From a checkpoint of a small image classifier.
Training: nadamw at rate 0.0013, 7200 steps, batches of 128, held-out accuracy 91%.
Rows from block 2 of a small image classifier, named by matrix and row number. Rows with one number belong to one neuron. Each number is 500 + 50 x the weight over its row's rms, rounded and kept within 0 to 999. All counts start at 0. Numbers have three digits each. After the name is the row's rms in percent of the matrix's.
After each neuron's rows are labels from the 100 images, of 14976, where the neuron reaches its highest value: "strongest on" is what is common among them. Only what is clearly more common there than usual is listed. The data: retinal OCT scans (Kermany 2017). In brackets: how many of the 100, against the usual share in percent.
# fc1: MLP up (model.blocks.2.mlp.fc1.weight, 768x192), inputs 144-191
# fc2: MLP down (model.blocks.2.mlp.fc2.weight, 192x768, transposed), outputs 144-191

fc1.752 080:430547479539523509426464493420556457426576545547490453555423476505533586549513478412511528448394368484582474426453551493506513474539433588426376
fc2.752 091:484515541537482506497505602480518442581477475464527571504550523628552534480412482580469477500469521415514487521405521504571526566437489428545484
strongest on: finding: diabetic macular edema (34 vs 11.7)

fc1.258 104:482551501583472455514502452464540556473609589561536454455475568457494540553588474474543509457502469530539490430430541525495493447540467510407425
fc2.258 091:545454519511510463480479571459519490527483526561607493536525479566500500509545476486474602512499445524589448422513485486593484580404497504449504
strongest on: finding: choroidal neovascularization (68 vs 29.4)

fc1.252 097:467526511554489492479503458471595597499572529584521475481453561508521446541508452416545491485478429539591473428468488541493517502515464464396447
fc2.252 075:508445510502543463516504508480482525542497577479579530569493496563565536496491494519489578476530443526568484534533461470507501597424518525539565
strongest on: finding: choroidal neovascularization (78 vs 29.4)

fc1.602 082:461467481400486515489504468461538550414517513588486507523465511444514501631488477463471481522540410461530513408476441583414538507539502516400422
fc2.602 059:492450524507532519487572557461447586500471510502561412471527523670548535475545469547490450491523432564516530440471535483616479471509488471568475
strongest on: finding: choroidal neovascularization (93 vs 29.4)

fc1.395 099:499528483551467540472406523525585455402595566511423455475469510443477495569520425479434524514418410512500500452436555463446599410565485566420458
fc2.395 058:442529626441530641524543401455494569507464465499540450484530491590551483543453462528508400525452554487550516431482541579519423518501541487500480
strongest on: finding: normal (92 vs 51.6)

fc1.742 116:504436465476488518529504539452532546386493466548473576525495529498427526545539589564500487506499531510505483546515441452482459362556480453512511
fc2.742 143:466446541534483511574580477476481532566439453465486473550605526578428501474555597515547552563437532611517476583512470412575477559512399492482527
strongest on: finding: diabetic macular edema (28 vs 11.7)

fc1.351 105:561553512361537489490450524500436537417450467470435617572493498441532546588516610538422501431458489466476485482527437506479517402609450499508483
fc2.351 110:489479514540507522494485477508459529526536558530545487399567476642482510466546511520513527531494470576475478544579497471573512508450520469513531
strongest on: finding: diabetic macular edema (30 vs 11.7)

fc1.140 120:469602496469481494439460449528555457438499488494436494511447491498522437511506516506505529434550377397487448430480490489485546483501486498385446
fc2.140 100:531470565511423499506556557531596482511456497541467406435500508596406472493484507614518475512561512615463437468477503497572543501437545393477541
strongest on: finding: choroidal neovascularization (88 vs 29.4)

fc1.30 102:476549612473452460469492471565511505515482456566510536513508526486386474547510501458496433504414433560448457469409462512519518432437508483454490
fc2.30 108:578452532445516508493467514508527386459436452458519454514427420444535511541493446560511530536567493471470505418501452539502544566521603525552546
strongest on: finding: choroidal neovascularization (72 vs 29.4)

fc1.139 120:493611419557455472435422497590508412534623568458501430432438513447515428455530462384511576527525487462507454460578567448408536526506449541484436
fc2.139 123:449459620478503547502441405450432503509479597542486463515425409464559513527452422504494471509514481457465546457501504548437498527523578583547425
strongest on: finding: choroidal neovascularization (70 vs 29.4)

fc1.694 084:496550579432484504542535427479438595511569570572466525513476595430452529571522483459506427483471530454519549492491545605458457497491491443563370
fc2.694 115:547447351487517549520601499468523540464511481498359532540461529422471491520420495500481428503499547482483545447495478485434539436650475483546536
strongest on: finding: choroidal neovascularization (88 vs 29.4)

fc1.42 101:469583420545458513484519527511561468435581481482442467471484544434474396514508473424489582524551477513558449506552563526433540479606497541408522
fc2.42 100:507455607437523584488509451469471526496463519486452490454430429504581499487387455541532425492500506508471548492534472582533523526531619476547473
strongest on: finding: normal (89 vs 51.6)

fc1.699 109:496608428559507566439458488557538439475578540472475461469454535458499430524500449412467550545532410485532471475567581533462537523534472548463450
fc2.699 125:497460608439489576549492394444416538528457556502517468529474482503551531525464424512514398502493519514474577488453458570490480530543583499578418
strongest on: finding: choroidal neovascularization (89 vs 29.4)

fc1.540 135:559468503491488537514493502533573492397510444562496514555416525458473542632597533522426425466497390503464539452471443526476549414553482521451493
fc2.540 097:486525573494491544509532469490441515492558471497525470474519549508525595527535494493462381549484444504458568485410473540570525491569483467534405
strongest on: finding: diabetic macular edema (56 vs 11.7)

fc1.66 098:460624582436463521453527509530465500460503500455423561458493570477503470560471483489529546523584487516518482483518469577527513504558589473451358
fc2.66 116:449607534489484472510501361495411586538473506430454563557600582554521508500566498486481437498443483495514519550469559499538463513507436432478444
strongest on: finding: choroidal neovascularization (75 vs 29.4)

fc1.410 094:455513560402600462478459570540520502465511506586553543595485519377560563561485559497528481460546488429478488550549418542433523536479563555545499
fc2.410 117:416578614559462472530434475469497487557495530477504516452530543619581491461390479523553505524483519439551442531493589504540488619492523480505425
strongest on: finding: choroidal neovascularization (59 vs 29.4); finding: diabetic macular edema (41 vs 11.7)

fc1.368 105:519505561423518489459463496510487496478507478574473574562475497423459509510536559458394390501410478485466533493452492527479400411490428594502478
fc2.368 097:495487573477481511551481502534506473511443444503534576516456489505450481519546461494555499541554492532461528505499433528490609565481686487534408
strongest on: finding: diabetic macular edema (42 vs 11.7)

fc1.451 088:400556596480508537474482499418503557436568553475439531509470497463557577556479486485557575498583443468498489445480460491501602500460542476450409
fc2.451 101:485529559460507508497534449484464591553499485605534561578590555541478526504500478499522384497466525437489507490425519528494462471478523390525477
strongest on: finding: choroidal neovascularization (77 vs 29.4)

fc1.262 098:418473518525422490499454488473558506510560555594526444510442513466549541552541490405517523513446384490562433460492452521528565487495429504431385
fc2.262 124:507499453532510487494560575458517511528491487500496537541518516603591554500427493550427493448509434421522513450443512502619546547462473448529480
strongest on: finding: choroidal neovascularization (80 vs 29.4)

fc1.501 124:518482518501462489486410482499566523477498523520492503452497542457515500586554463458517549523473435521433460369457513475480604538521516469401435
fc2.501 126:508420587435545482464491466528510490598474410398579423528538414454577511519488507506487566425495460456523532498479504464527468506437471654465505
strongest on: finding: choroidal neovascularization (74 vs 29.4)

fc1.597 106:528504484457488508533458514497548582453390443485398656557521512445462538599491538601451472413452508499430502492486452450491593447484523430485535
fc2.597 127:433558545459411489604417417508406520504480557533527577543466582509559493575487532510567454534469459478511483513437517549478513542513513476475418
strongest on: finding: diabetic macular edema (44 vs 11.7)

fc1.291 115:496578605484415401524445476496461505486484496561535521542527575531369556605477596536460522499458510472490472513412487560502454524379598453498453
fc2.291 153:561472478419630407470509579499430538453529521427508528542517471471528516538491582505440538467558504475464562574575476556509497552485555522489519
strongest on: finding: diabetic macular edema (82 vs 11.7)

fc1.394 102:581499518440483420465430527564512485526472572528514465559360481439533545540555539504477546446552495440454514471564456505394595528434534551522485
fc2.394 100:519477473538515542532548562432516521560476517461483514450585502646464527438495502571487503470492566533519471565532539473593484501504451412552482
strongest on: finding: choroidal neovascularization (75 vs 29.4)

fc1.728 098:499601544447521445383535564465492495468569491529519494489491550518448456535479543401530578493570465480572460497542524555533442511441607539424478
fc2.728 101:554543408575508434557452496517466425559425510455470587525556505440478485505543479541544453552500481491442475471453525411462541513504461518566575
strongest on: finding: diabetic macular edema (37 vs 11.7)

fc1.261 113:559510500460454434478398508501569445500479612523481526579416459402477574518527507493505580510546515400456484476508409435441558501476583570473472
fc2.261 099:546471480516546553493557530451541527549495475476508474446583461628459509452520489561463467477503534545487531520531526505578458462493450440518485
strongest on: finding: choroidal neovascularization (77 vs 29.4)

fc1.502 100:534495522391552401493460539489470535461526545567471546641507528391509563612527610552434474456524509384462568545471456543409466488490533523493445
fc2.502 126:456605549543518481514471532498446499555474501449541558524534545592511532470425584526539548513507559473555439544532557484588472637426434498503536
strongest on: finding: diabetic macular edema (79 vs 11.7)

fc1.424 091:440589576515548487382581563516629506459587543498500505505505495520532479468484521411511540495551467493535434527503532599528439481450462520362410
fc2.424 104:593529501542516504542467548506488375566453523434509568506521504489468536500461406555535464579502546468458487450398509484477495532453547457568572
strongest on: finding: diabetic macular edema (64 vs 11.7)

fc1.346 118:463469509476463511531556549425536506521502481434441471565459497486470573480515515554518558423556535440594548547493537556465483532522611534520500
fc2.346 157:562518529462548461435436531612539477498545435529570488482503538412472398514491448405582554564563461509476399494569422572450567539431538492460573
strongest on: finding: diabetic macular edema (93 vs 11.7)

fc1.70 074:491535562473464498473411458470541483503539482604534468524501480433430522542478476432518485502405422552498448487427495513536553485513536501491416
fc2.70 047:502432540463546483425555552498496530465469410458563504538592411575645516497498481583501588484503445501503543518477497493565510595440525519544575
strongest on: finding: choroidal neovascularization (61 vs 29.4); finding: diabetic macular edema (32 vs 11.7)

fc1.392 101:511510533540535464428508496529502427515598488590580405415452486500495414435575462403492526545548428563539485431535528524487494484512469561437466
fc2.392 136:400551482576475533534394496475484479443486536502631478544476495513519466493589480473519564528432491532564421456516521439505448523518428579459481
strongest on: finding: diabetic macular edema (28 vs 11.7)

fc1.325 123:492579548477436470525482514548539490452495505496421520551450515399418533589546556526502487438525464419479458469454530460387568466538549516472491
fc2.325 072:565506512521486540449490633549570418472501517517526448465406490557444520482504444564501548461529459568498471463542490526580505508466586417567552
strongest on: finding: diabetic macular edema (71 vs 11.7)

fc1.16 088:485599481484492490490454516463466562427582499495504531529505558383508498554504442453564478503503447508555483516500529465373472446554608513500427
fc2.16 082:498512562491517478484532471594449458565408494409484517470489510533567509491386537578550430456487517520483481513501524430554563547484485435507495
strongest on: finding: choroidal neovascularization (64 vs 29.4)

fc1.483 114:514485523498498468483470527429566584500463590523464513505479502506536573601542543478482541372534511461482478446505484450492543474499551502446506
fc2.483 119:513413605416536449504489480499410520506450453556512554621433446443458495537517592533459468494517464493508524606536449556519440506490549548578538
strongest on: finding: diabetic macular edema (35 vs 11.7)

fc1.643 102:498491520559463506481467491471549468468534560598512437485424563466537495533567451381537492509432413509521414375455471488502564456483422496458491
fc2.643 103:480486475492563470475532567463490440523476446469543465578517491540606572513464483496482545476506452411577461414487478496595513601484440526490462
strongest on: finding: choroidal neovascularization (88 vs 29.4)

fc1.256 093:534491517406578455476413489587489497472508457568493568598452453344552495549531522514499491511566507451435520443453418574475534516451570559519514
fc2.256 106:428547587541471484539472533460481487578478551458513513490481551622568523454414535533561563540499550438592419573539587524530464599539478478542439
strongest on: finding: choroidal neovascularization (62 vs 29.4)

fc1.383 090:450504553473514513377567526518577508430586529495471455501498475514516548484518523377479487460511431489591446517555486549491495451480428544386420
fc2.383 106:525537478548479468557469558488490440571450556443544608528561510526505546489449422529551508533515512439488457479428526469488475548422529446578526
strongest on: finding: diabetic macular edema (56 vs 11.7)

fc1.353 097:514549549491483534486447536485506541403561554542484538540471557383496532598478501458532531427491448475535457469499474520408590455536529503487457
fc2.353 060:511529512490526484449443515569457419503462551484452556506452457512582534510439508596472418435515493457457551538513543482548525521482494516610520
strongest on: finding: choroidal neovascularization (83 vs 29.4)

fc1.296 099:496538541517537452449520520619489425469580450566561463492381510452523391467531442375500548564554394550510492481539495504499470497490502537501520
fc2.296 115:399538521525483515552436434449461495512476526497611525618504494491544503500531469473450495470410499463560469460451527437521429510534396606502454
strongest on: finding: choroidal neovascularization (86 vs 29.4)

fc1.498 106:548493444540511491548526569472554524452573513554428505509452570483377569537581598535469520450468540501529555538481550445429452321546480507496511
fc2.498 115:450452519556465539581553485466537570506449542476451512519607568488415551511488601549582560478464524557540464555490507384453504553510490475494512
strongest on: finding: diabetic macular edema (75 vs 11.7)

fc1.6 109:538559523454492527514447538430503574375479518531387565586473473430431546589494566529342480410500505434529511468525446602448472442494499521490483
fc2.6 103:518501452572470595466486488551530419521462464499507435442491460617465492458536437519480518487521471539447445430545558462557580562497514469515537
strongest on: finding: diabetic macular edema (94 vs 11.7)

fc1.32 090:483461509503452488468506530491607498455589545623530463459480481470517491534495453392546475496497409481547429433460455524528557492518495574474466
fc2.32 108:514485461520516489526580586471495509542450476494495538585524510603566551501423504558434503467501422449553495467469497492605523566479433484546518
strongest on: finding: choroidal neovascularization (79 vs 29.4)

fc1.9 105:488553483519477577499436465495542422399489443492441502564448474422450554525479485494409498468440424395502505482400515473474535474483484577433482
fc2.9 082:471494556462526454506537535436509599533520497512451597564590498510464482531504505561505487459466644447562504574462470539472450525463445458497512
strongest on: finding: diabetic macular edema (51 vs 11.7)

fc1.227 107:458506479497460501529489584469559571355561517492452492469507551446444497547501511443540488517538474512558485502514476498399527435531625457458481
fc2.227 089:560486519529580528462548507552499408524465541390477444502458467577505533459442496546473524472505462506466504575574521482613518541456410489540594
strongest on: finding: normal (89 vs 51.6)

fc1.155 086:469509485452480499537500435499508539449497554557421476523445503465534574600566461553467442501465460483471603421424455522449497444504472525533487
fc2.155 103:593486387526508541502483526505449426465497464532520446427471481526529442446520488512476459523476551516441503419539489476477543484559478475542491
strongest on: finding: diabetic macular edema (58 vs 11.7)

fc1.79 094:474523533462496493531490502469583515488584528591491477540412520398451507606597469458544530535477414494517565468456461560445503475509481535482488
fc2.79 061:459513523509544505481501512453451449473459445492572465520517489626622552489501433546485423479465435419523492375468512533615518573519515512514513
strongest on: finding: choroidal neovascularization (65 vs 29.4); finding: diabetic macular edema (32 vs 11.7)

fc1.574 092:425540492479508476548475438476528527472570542527441497508478572421568517576487477458511449528476510492549473464459455581371537441551524514498413
fc2.574 062:547471490535581480462539497461458431499448446411490455468534441531522511468548504549476408438483496479512579446489539469558472465524482500567515
strongest on: finding: choroidal neovascularization (62 vs 29.4)

fc1.270 108:411549568489444475538495483475539513424546538506533511517482555464455552524521479428519480540419489539574475498404549516480493502535522463432407
fc2.270 126:568511516509623472435525561533474432457533464450560493531523536510466549521479520478473544488505478525507505494552484552539507532489482479473477
strongest on: finding: diabetic macular edema (64 vs 11.7)

fc1.350 107:590484435558425497469451443567519465516464547499441439491387474478531545534564487520369538454507473473426501436497570448498566433526538539463465
fc2.350 115:513483462567533546485521489487559502526479468485457443428658455568422478426479420521495497593493446569494455468526501456577505444485494478422504
strongest on: finding: diabetic macular edema (60 vs 11.7)

fc1.504 109:486582454533447583454510538497505494412599471473432495498508584513439488495469492425513480439498443496606461520508527518530471429459476497397418
fc2.504 117:577566556540499506465498555559520392508523579427509468459421478478565542512520422581528483493597495499467495413452525518494489503490544462562463
strongest on: finding: diabetic macular edema (36 vs 11.7)

fc1.585 102:566555588425419476472487458552485496471487433592524496547478556493394502553573550487473426508453410562444449418421462521511471449407478505439485
fc2.585 113:563414495428538546485482533478523454424450444496532436492424409459555489531506432544500510521560443505452519406524410539502561557534606521512521
strongest on: finding: choroidal neovascularization (73 vs 29.4)

fc1.326 087:404492479526455488434491531444562449420600591520531416489480450475531511529502496423472554456445425458561501421539518488492512453461410571426408
fc2.326 112:535522567530492487500548554489534475569470530483561583508572527600531560468355464579453491544455445468500474532386535517590488526419498437519505
strongest on: finding: diabetic macular edema (49 vs 11.7)

fc1.5 107:490537525404507514476443518493471561431503529494462610617441499350508582545506573489474453397454476400483531476495452491421466452456494535487436
fc2.5 095:497530554516520508466456475531483538561509503483536517436541495628485526497501449508482445495483511535447499517501570493546484505425502443544480
strongest on: finding: choroidal neovascularization (59 vs 29.4); finding: diabetic macular edema (38 vs 11.7)

fc1.414 096:514494552497491469486415472440598523488470516439379501497466477511534618577489549501468601344527469376466509467509492500497535534459541492428466
fc2.414 099:518511574398493508492462457590442467562450432530571537565527476498360456523534560556472409532468501491476494563466446516476469491451545490521604
strongest on: finding: diabetic macular edema (72 vs 11.7)

fc1.512 112:566500542420444539396440454580471517524542615525540507507416439521562518494539576543468497400539469452461496493529463517525483467484489526460422
fc2.512 121:493498498519486581464515493456512547405503548541540426449567477564390481469605456499508516560519373590472509481556445508554512447553539439475442
strongest on: finding: choroidal neovascularization (61 vs 29.4); finding: diabetic macular edema (38 vs 11.7)

fc1.166 098:504479507447569478506565548501534494480605496538511452506479535473479467542517478388501456534541409468556505472510468554487493513502464591478511
fc2.166 074:513473519470555514537556573462481476490438463437417573555494487522539531482484485560485432469531553429523538433432499552511493478570497493644525
strongest on: finding: choroidal neovascularization (79 vs 29.4)

fc1.650 090:497556520533450409512497513444556499465581580583506477494451557518459596538579461490451530492453482501508491405439558456516526477509443535395469
fc2.650 074:516492551506518507518459559488511403552470445518552535523552486544499524500517484544491567552485506483575435458513478494555498596445450490495501
strongest on: finding: diabetic macular edema (50 vs 11.7)

fc1.239 094:508610537423459501478518498585481520472512513524438527545470627486456501571427485497525489498592491488462494541532489592502501552465569449467335
fc2.239 122:512532472430500502545523392506461593612479486421364609611565584511495535508486492487487445476435529453500550545483517493488494518503466440502496
strongest on: finding: choroidal neovascularization (85 vs 29.4)

fc1.554 120:514497571501510452479448480476527545463508542580487488460474527460544521627571479509490504481458461521435470393459452484466607499493507503397444
fc2.554 118:521391573443559482452469498534518513567469422474582463518496421516567519513497481502445537401520443482529524464508487468552501522442495597475513
strongest on: finding: choroidal neovascularization (73 vs 29.4)

fc1.306 116:541497485418490536488503562470506520362491475516408558535464517505434490537472576560433497458556446507516499538533436521474535435569575462456458
fc2.306 138:466496475568557500489545443464456480503466472403495458511603512580499465473546541487494523572461469596508503551561501429636487545509420509446499
strongest on: finding: diabetic macular edema (53 vs 11.7)

fc1.203 104:565544594443562497410519546477492601444594625487464566514461493454525492510451542413484482427571461424529491504531501622495500506471488470431390
fc2.203 114:481476418567496529563447508434481400484484539471509496522580441525512530472611462517503475546467469514566481435453515455521439439553438541573550
strongest on: finding: choroidal neovascularization (89 vs 29.4)

fc1.700 119:581457481407557531501527554460497535466483474566462511515440506493460491611567511538449448541524493490474571485525405635482524441531599521504555
fc2.700 146:525447545451563431456499529499490467451549571500470496557464419349611541526416477522483478503589454402513552514511458553484482515513589560547426
strongest on: finding: choroidal neovascularization (64 vs 29.4)

fc1.199 084:495447451448473455509509511447516547517544580542379484566497577438492521589441437461463504486589488452566548442506506703421516500516569489504394
fc2.199 071:491501493524499517526514402468503504575442411447480470527604474583429508472565460554503438520467529581517494511458514460577478509484418483523552
strongest on: finding: choroidal neovascularization (84 vs 29.4)

fc1.612 107:489549481422457506495406553537500555391496523538401574597495538393506533598488587527492547399495482387494476508534489486375506467508508558438483
fc2.612 082:493515505483527540456467457551488446531492473516498497482501450523493502478450427538438433498454469490440498458471525478555509528410488502548533
strongest on: finding: diabetic macular edema (61 vs 11.7)

fc1.625 098:562566576427454458481501514549487612477524560506480576529530571447467524600474481497521518493580452512475541439458476549432581503478541442436343
fc2.625 068:537502536476575463470470496503471536490416489384497557511538457529611509536485556567469460364530450500504573542481492473571482504458541548507507
strongest on: finding: choroidal neovascularization (77 vs 29.4)

fc1.345 095:499465487471518516497542438483581537482474537450415452499439518500513508531540458547347513481510522453497562400510525535498563433562510496436500
fc2.345 080:457502547546497554495426468449485466525514578508556400472558490544499507476542401505536475515472440516525448344513511484540480498545546516528458
strongest on: finding: diabetic macular edema (57 vs 11.7)

fc1.288 109:452440543495498473483509461456574541504592583569521489517411512466522515551501477407532456508492393467548549438491502541501540502546481538435466
fc2.288 112:438483459533509486506527545443496525513492516485580462572475463600587525461472476484503547452494442486601458433551486417603524587502451555488491
strongest on: finding: choroidal neovascularization (61 vs 29.4); finding: diabetic macular edema (30 vs 11.7)

fc1.255 120:449575467519410460571455503461496555462567573513446484513493600448511573560488544472537487493518489470553541494449542473405523485558523490493417
fc2.255 118:552483496532618414465548550510486467476476495394522466509520491545533530463500530520408512417518546464538558536567531511521457514533442526498434
strongest on: finding: diabetic macular edema (39 vs 11.7)

fc1.721 096:541476517511460534490506364500527481500457513457459424535405489477498568504599503578403545431478495415432569453472499528480582500592577522524537
fc2.721 097:480474488561535533498447481505507434561492451503546444400561477590513475473496420504541513581478449578493441380499487429610541522473512491520512
strongest on: finding: diabetic macular edema (68 vs 11.7)

fc1.130 086:457546530469507477471509496485467555471639509478477521508538546498486443529487418442537508475608502498517554568520508574489490453592616464462379
fc2.130 066:457510476527514538474536490495481469506451497398440552553574475592611543426401515549507517464502508490549452547486532460553517544507439490548549
strongest on: finding: normal (83 vs 51.6)

fc1.181 108:463588451444539475450436550466446529415616535489509505480489560377497531547502516414571475465502455490551518505512552543405470435561568504466463
fc2.181 113:450548553518453513457495473557477449523465498476502544488493500525518494442398487517541502484500491505510456555531514408548544563471404481509484
strongest on: finding: choroidal neovascularization (65 vs 29.4)

fc1.218 092:488569495549476428528446502459511481443645536478497512528507540439464443539525422389559532478510496514588550501457524454352445428574526547504503
fc2.218 085:423489462539525503515527489476496401532463553427533468534501417471617462431375444498551457522489485547574459467520501448514453526559519562553530
strongest on: finding: normal (85 vs 51.6)

fc1.747 110:479564471520517424447456489566519466510612521575559471462437536468482450507518481346560482562488418514541495445476557482437499500459455566477479
fc2.747 117:444509472473519497528498506465447466537455549381475486566452485464646538524435465515499492468530556383524499428468513518490514570557504577594447
strongest on: finding: choroidal neovascularization (93 vs 29.4)

fc1.582 088:458480551519454512476489505441599498476583527456487451499507520470496521484499518421522527478469459433598393447526504495529513521510435498358328
fc2.582 105:486495571442494463525522509508448522536454495580614560546575542599428512497407496549523476498474506477469490542442500550543483523414496413550562
strongest on: finding: diabetic macular edema (49 vs 11.7)

fc1.479 075:407508391565422526538462429430534500476533585498376514463495560435516546536556457476492492525458475422492495506493553484404510385611554561499468
fc2.479 047:453529629530576554485524425506435464403489472372557443406505487549580486431434469523556506477471523492522507521558493512566485556487602504476462
strongest on: finding: normal (91 vs 51.6)

fc1.208 109:499538566379500506459429533477448533472482532526429589576470496361481562567499557473471462385489512428478508501503451487434467489462554559503425
fc2.208 106:480511533524543464489449465515461536557546547494553495425546498627498498474527442502477470496473548512443528502519556490511503505420515486533456
strongest on: finding: choroidal neovascularization (69 vs 29.4)

fc1.462 131:572481463431492516515532484542533512428531480571418509575402497444423547564586533490410494520520407472506547465480446519465557411597491545445488
fc2.462 085:434501596501524468472586447508455532512491467492536426525588521622562543510454470537474446472440497433488533467361536530607522544414482458430502
strongest on: finding: diabetic macular edema (55 vs 11.7)

fc1.729 100:430488505495444482509479492435563491477562566584496471501437496497492505526529461404539500515466377475553418425434513489491535478479405562454426
fc2.729 124:518500444532523479496551571462505485512474474489484517557549527586582578516438513539440493460504442426531494449443519481614562551462443453531482
strongest on: finding: choroidal neovascularization (89 vs 29.4)

fc1.145 098:496539560477538506425508530551462403473593477527558412463376448478457372440584487407528491579557433535546480452580515549525457483548496531512481
fc2.145 130:386560510544460547541397477464476504488475536485601534558501497505548489499518472457535531496419496496555424478496530444508444535520435550475435
strongest on: finding: choroidal neovascularization (69 vs 29.4)

fc1.457 091:466453580455524417512420491539481477494502461606542468497463476416543504557568478500489516538566454513437513394490458537443521488457534593514535
fc2.457 105:430513536568467460562507528411484539599451562468547517505560524499477486456539562505495556483482570479600462535487599418492452578507450509493492
strongest on: finding: choroidal neovascularization (90 vs 29.4)

fc1.289 098:439569419521403504488491542512548509407526507484429466507514522496469436468472534489478450487506429473583522509514522541479526403538555499424521
fc2.289 073:559511590553566558471506448528545423552494517401451525463441452517568479493388395587490414512495482486485507487467514526532522503525515465536589
strongest on: finding: normal (95 vs 51.6)