From a checkpoint of a small image classifier.
Model: 2.68M parameters, 32-pixel images, arch vit, norm layernorm, activation gelu, patch size [2, 2], layers 6, width 192.
Rows from block 2 of a small image classifier, named by matrix and row number. Rows with one number belong to one neuron. Each number is 128 + 32 x the weight over its row's rms, rounded and kept within 0 to 255. All counts start at 0.
After each neuron's rows are labels from the 100 images, of 14976, where the neuron reaches its highest value: "colour at peak" is the nearest of a few named colours to the mean colour under the peak. Only what is clearly more common there than usual is listed. The data: retinal OCT scans (Kermany 2017).
# fc1: MLP up (model.blocks.2.mlp.fc1.weight, 768x192), inputs 144-191
# fc2: MLP down (model.blocks.2.mlp.fc2.weight, 192x768, transposed), outputs 144-191

fc1.613 [110 181 138 136 129 112  71 142  95 153 122 121 104 154 163 107  72 122 146 142 121  96 151 159 120 103 114 110 118 174  97 120 150  60 129 147 131 147 188 123 109 122 125 105 119 135  89  64]
fc2.613 [ 90 122 177 130 136  61 117  67  97 121  93 164 104 132 154 131 132 138 121 170  58 110 191 107 118 139 122 198 111 112  98 140 101  83 129 150 105  99 139 138 134 112 118  70 130 184 142 131]
colour at peak: grey

fc1.509 [107 162  89 150  74  98 114  54 150 100 138  96 158 137 111 106 124 101 134 122 100 173 130 103 114  78  83 109  97 178  88 108  96 199 118 103  97 198 172 151 128 183 173  35  99 107 125 116]
fc2.509 [122 119 165  99 146  84  89 160 117 128  92 149 133  74 120 143 124 125  70 170 132 163 135 132 151 134 132 127 121 161 128 142 119 123 126 105  61 106 149 121 190 102 107 114 152 161 160  96]
colour at peak: white

fc1.136 [171 160  75 133 107 134  92  77 110 114 153 140  64 128 115 119  86 157 132 135 117 101 115 104 163 147 132 158   3 140 165  97  82 120  80 115  98 125 105 109 113 185  63 129 130 140  69 124]
fc2.136 [ 79 127 182  98 128 153 124 129  71  66  98 214 121 105 128  76  83 154 116 240 150 141 177 132 145  44 121 146 173 105 106 102 181 104 162 101 137 130 144 146 143 133 145 137 141 119 113 111]
colour at peak: white

fc1.610 [201 117 136 132 164  95  29 122 183 153 167 131 106 155 105 146 130 154 116 145 138  96  85  98 134 124 138 107  85 164 156 154 105 132  96 140 119 112  88 139 150 103 114  44 161 119 100 122]
fc2.610 [155  84  65 190 131 161 165 174 137  95 136 112 122  97 147 133  92 122 130 144  83 179 146 107 105 161 101 170 115  65 147 127 151 127 116 167 112 126 157  91 115 128  89 186 131 132 182 143]
colour at peak: grey

fc1.222 [141 133  73 111 111 111  95 119  77 133 148 168  58 102 121 110  48 158 136 120 132  93 134 102 141 137 130 133  55  99 125 100  65 117 118 151 122 149 100 146  93 185  52 145 154 141  65 147]
fc2.222 [139 112 208 132 143 183 101 137  86 124 141 170 164  95 150  59  71 144 117 120 115 149 186  97 128  15  93 194 120 108 128 140 185  97 119 140 145 113 149 154 115 169 138 122 165 114 125 145]
colour at peak: white

fc1.234 [117 119 150  92 121 101 135  91  76 157 131 143 145 115 121 191 164 113 118 101 146 112 156 121 189 133 106 118 174 118 144 126  92 125 135  99  51  87  97 140 115 160 114 130 115 126  76 139]
fc2.234 [131  55 169  88 178  79 101 148 130 129 134 142 115 120 108 120 179 100 163 136  72 124 160 126 118 143 101 115 114 179 110 171  87 102 151 139  92 159  94 141 143 131 173 107 160 191 117 137]
colour at peak: grey

fc1.165 [179 131  60 132 117  83  79 107  92 177 153 161  93 137 175 127  84 108 132 124 130 118 151 121 133 156 162 128  63 159  97 126 103 115  92 128 108 134 160 116  89 153  29 138 141 156  63 147]
fc2.165 [118 146  66 149 139 128 100 134 130 119 101 163 129 117 117 122  81  95  99 214 141 159 158 129 120 102 148 187 121  79 138 137 104 116 117 103  67 140 174 121 144 130  93 147 122 113 150 114]
colour at peak: grey

fc1.685 [143 131 195 119 137 117 101 113 114 149 143 132 125 196 166 173 111 151 158 138 164  60 174 152 101 101 116  63 110 120 101 141 105  70 137 106 164 171 142 188  77  97 110  92 106 166 119  31]
fc2.685 [122  93 147 143 117 149 176 110  86  84 162 132 171 124 157  73 120 131 165 137 159 154 148 144 125 122  78 218 116 123  80 113 201 106 143 153 110  40 140 113 136 153 116 150  88 126 148 161]
colour at peak: grey

fc1.340 [140 132 170  44 138 163  53 142 114 123 128 151  86 168 127 151 112 109 149  88  90 100 131 134 137  88 124  72  92  78 115 102  61  94 144 134 142 159 125 200 147 116 110 152 106 146  63   1]
fc2.340 [100 119 141 147 108 135 131 118 176  97  99 122 128 107 103 128 176 172 138 176 103 221 114 123  89 152  69 145 133 112 125 116 129 125 149 164 103  92 139 147 134 115 170 118  99 120 158 147]
colour at peak: grey

fc1.231 [107 145 135 121  95  50 143 103 134 114  85  74 159 134 126  80 109 138  86 132 128 136 115 123 133 145 116 131 129 166 127 170 118 113  96 131  76 165  75 173 175 168 147 128 139 123 113 108]
fc2.231 [122 126  72 119 135 117 119 153 104  99 121 108 118 108 170 135 113 150  98 185 133 172 122  76 152 107 155 136 144 164 110 168  90 128 108 153  68 134 122 120 198 145 146 130 138 118 147 128]
colour at peak: white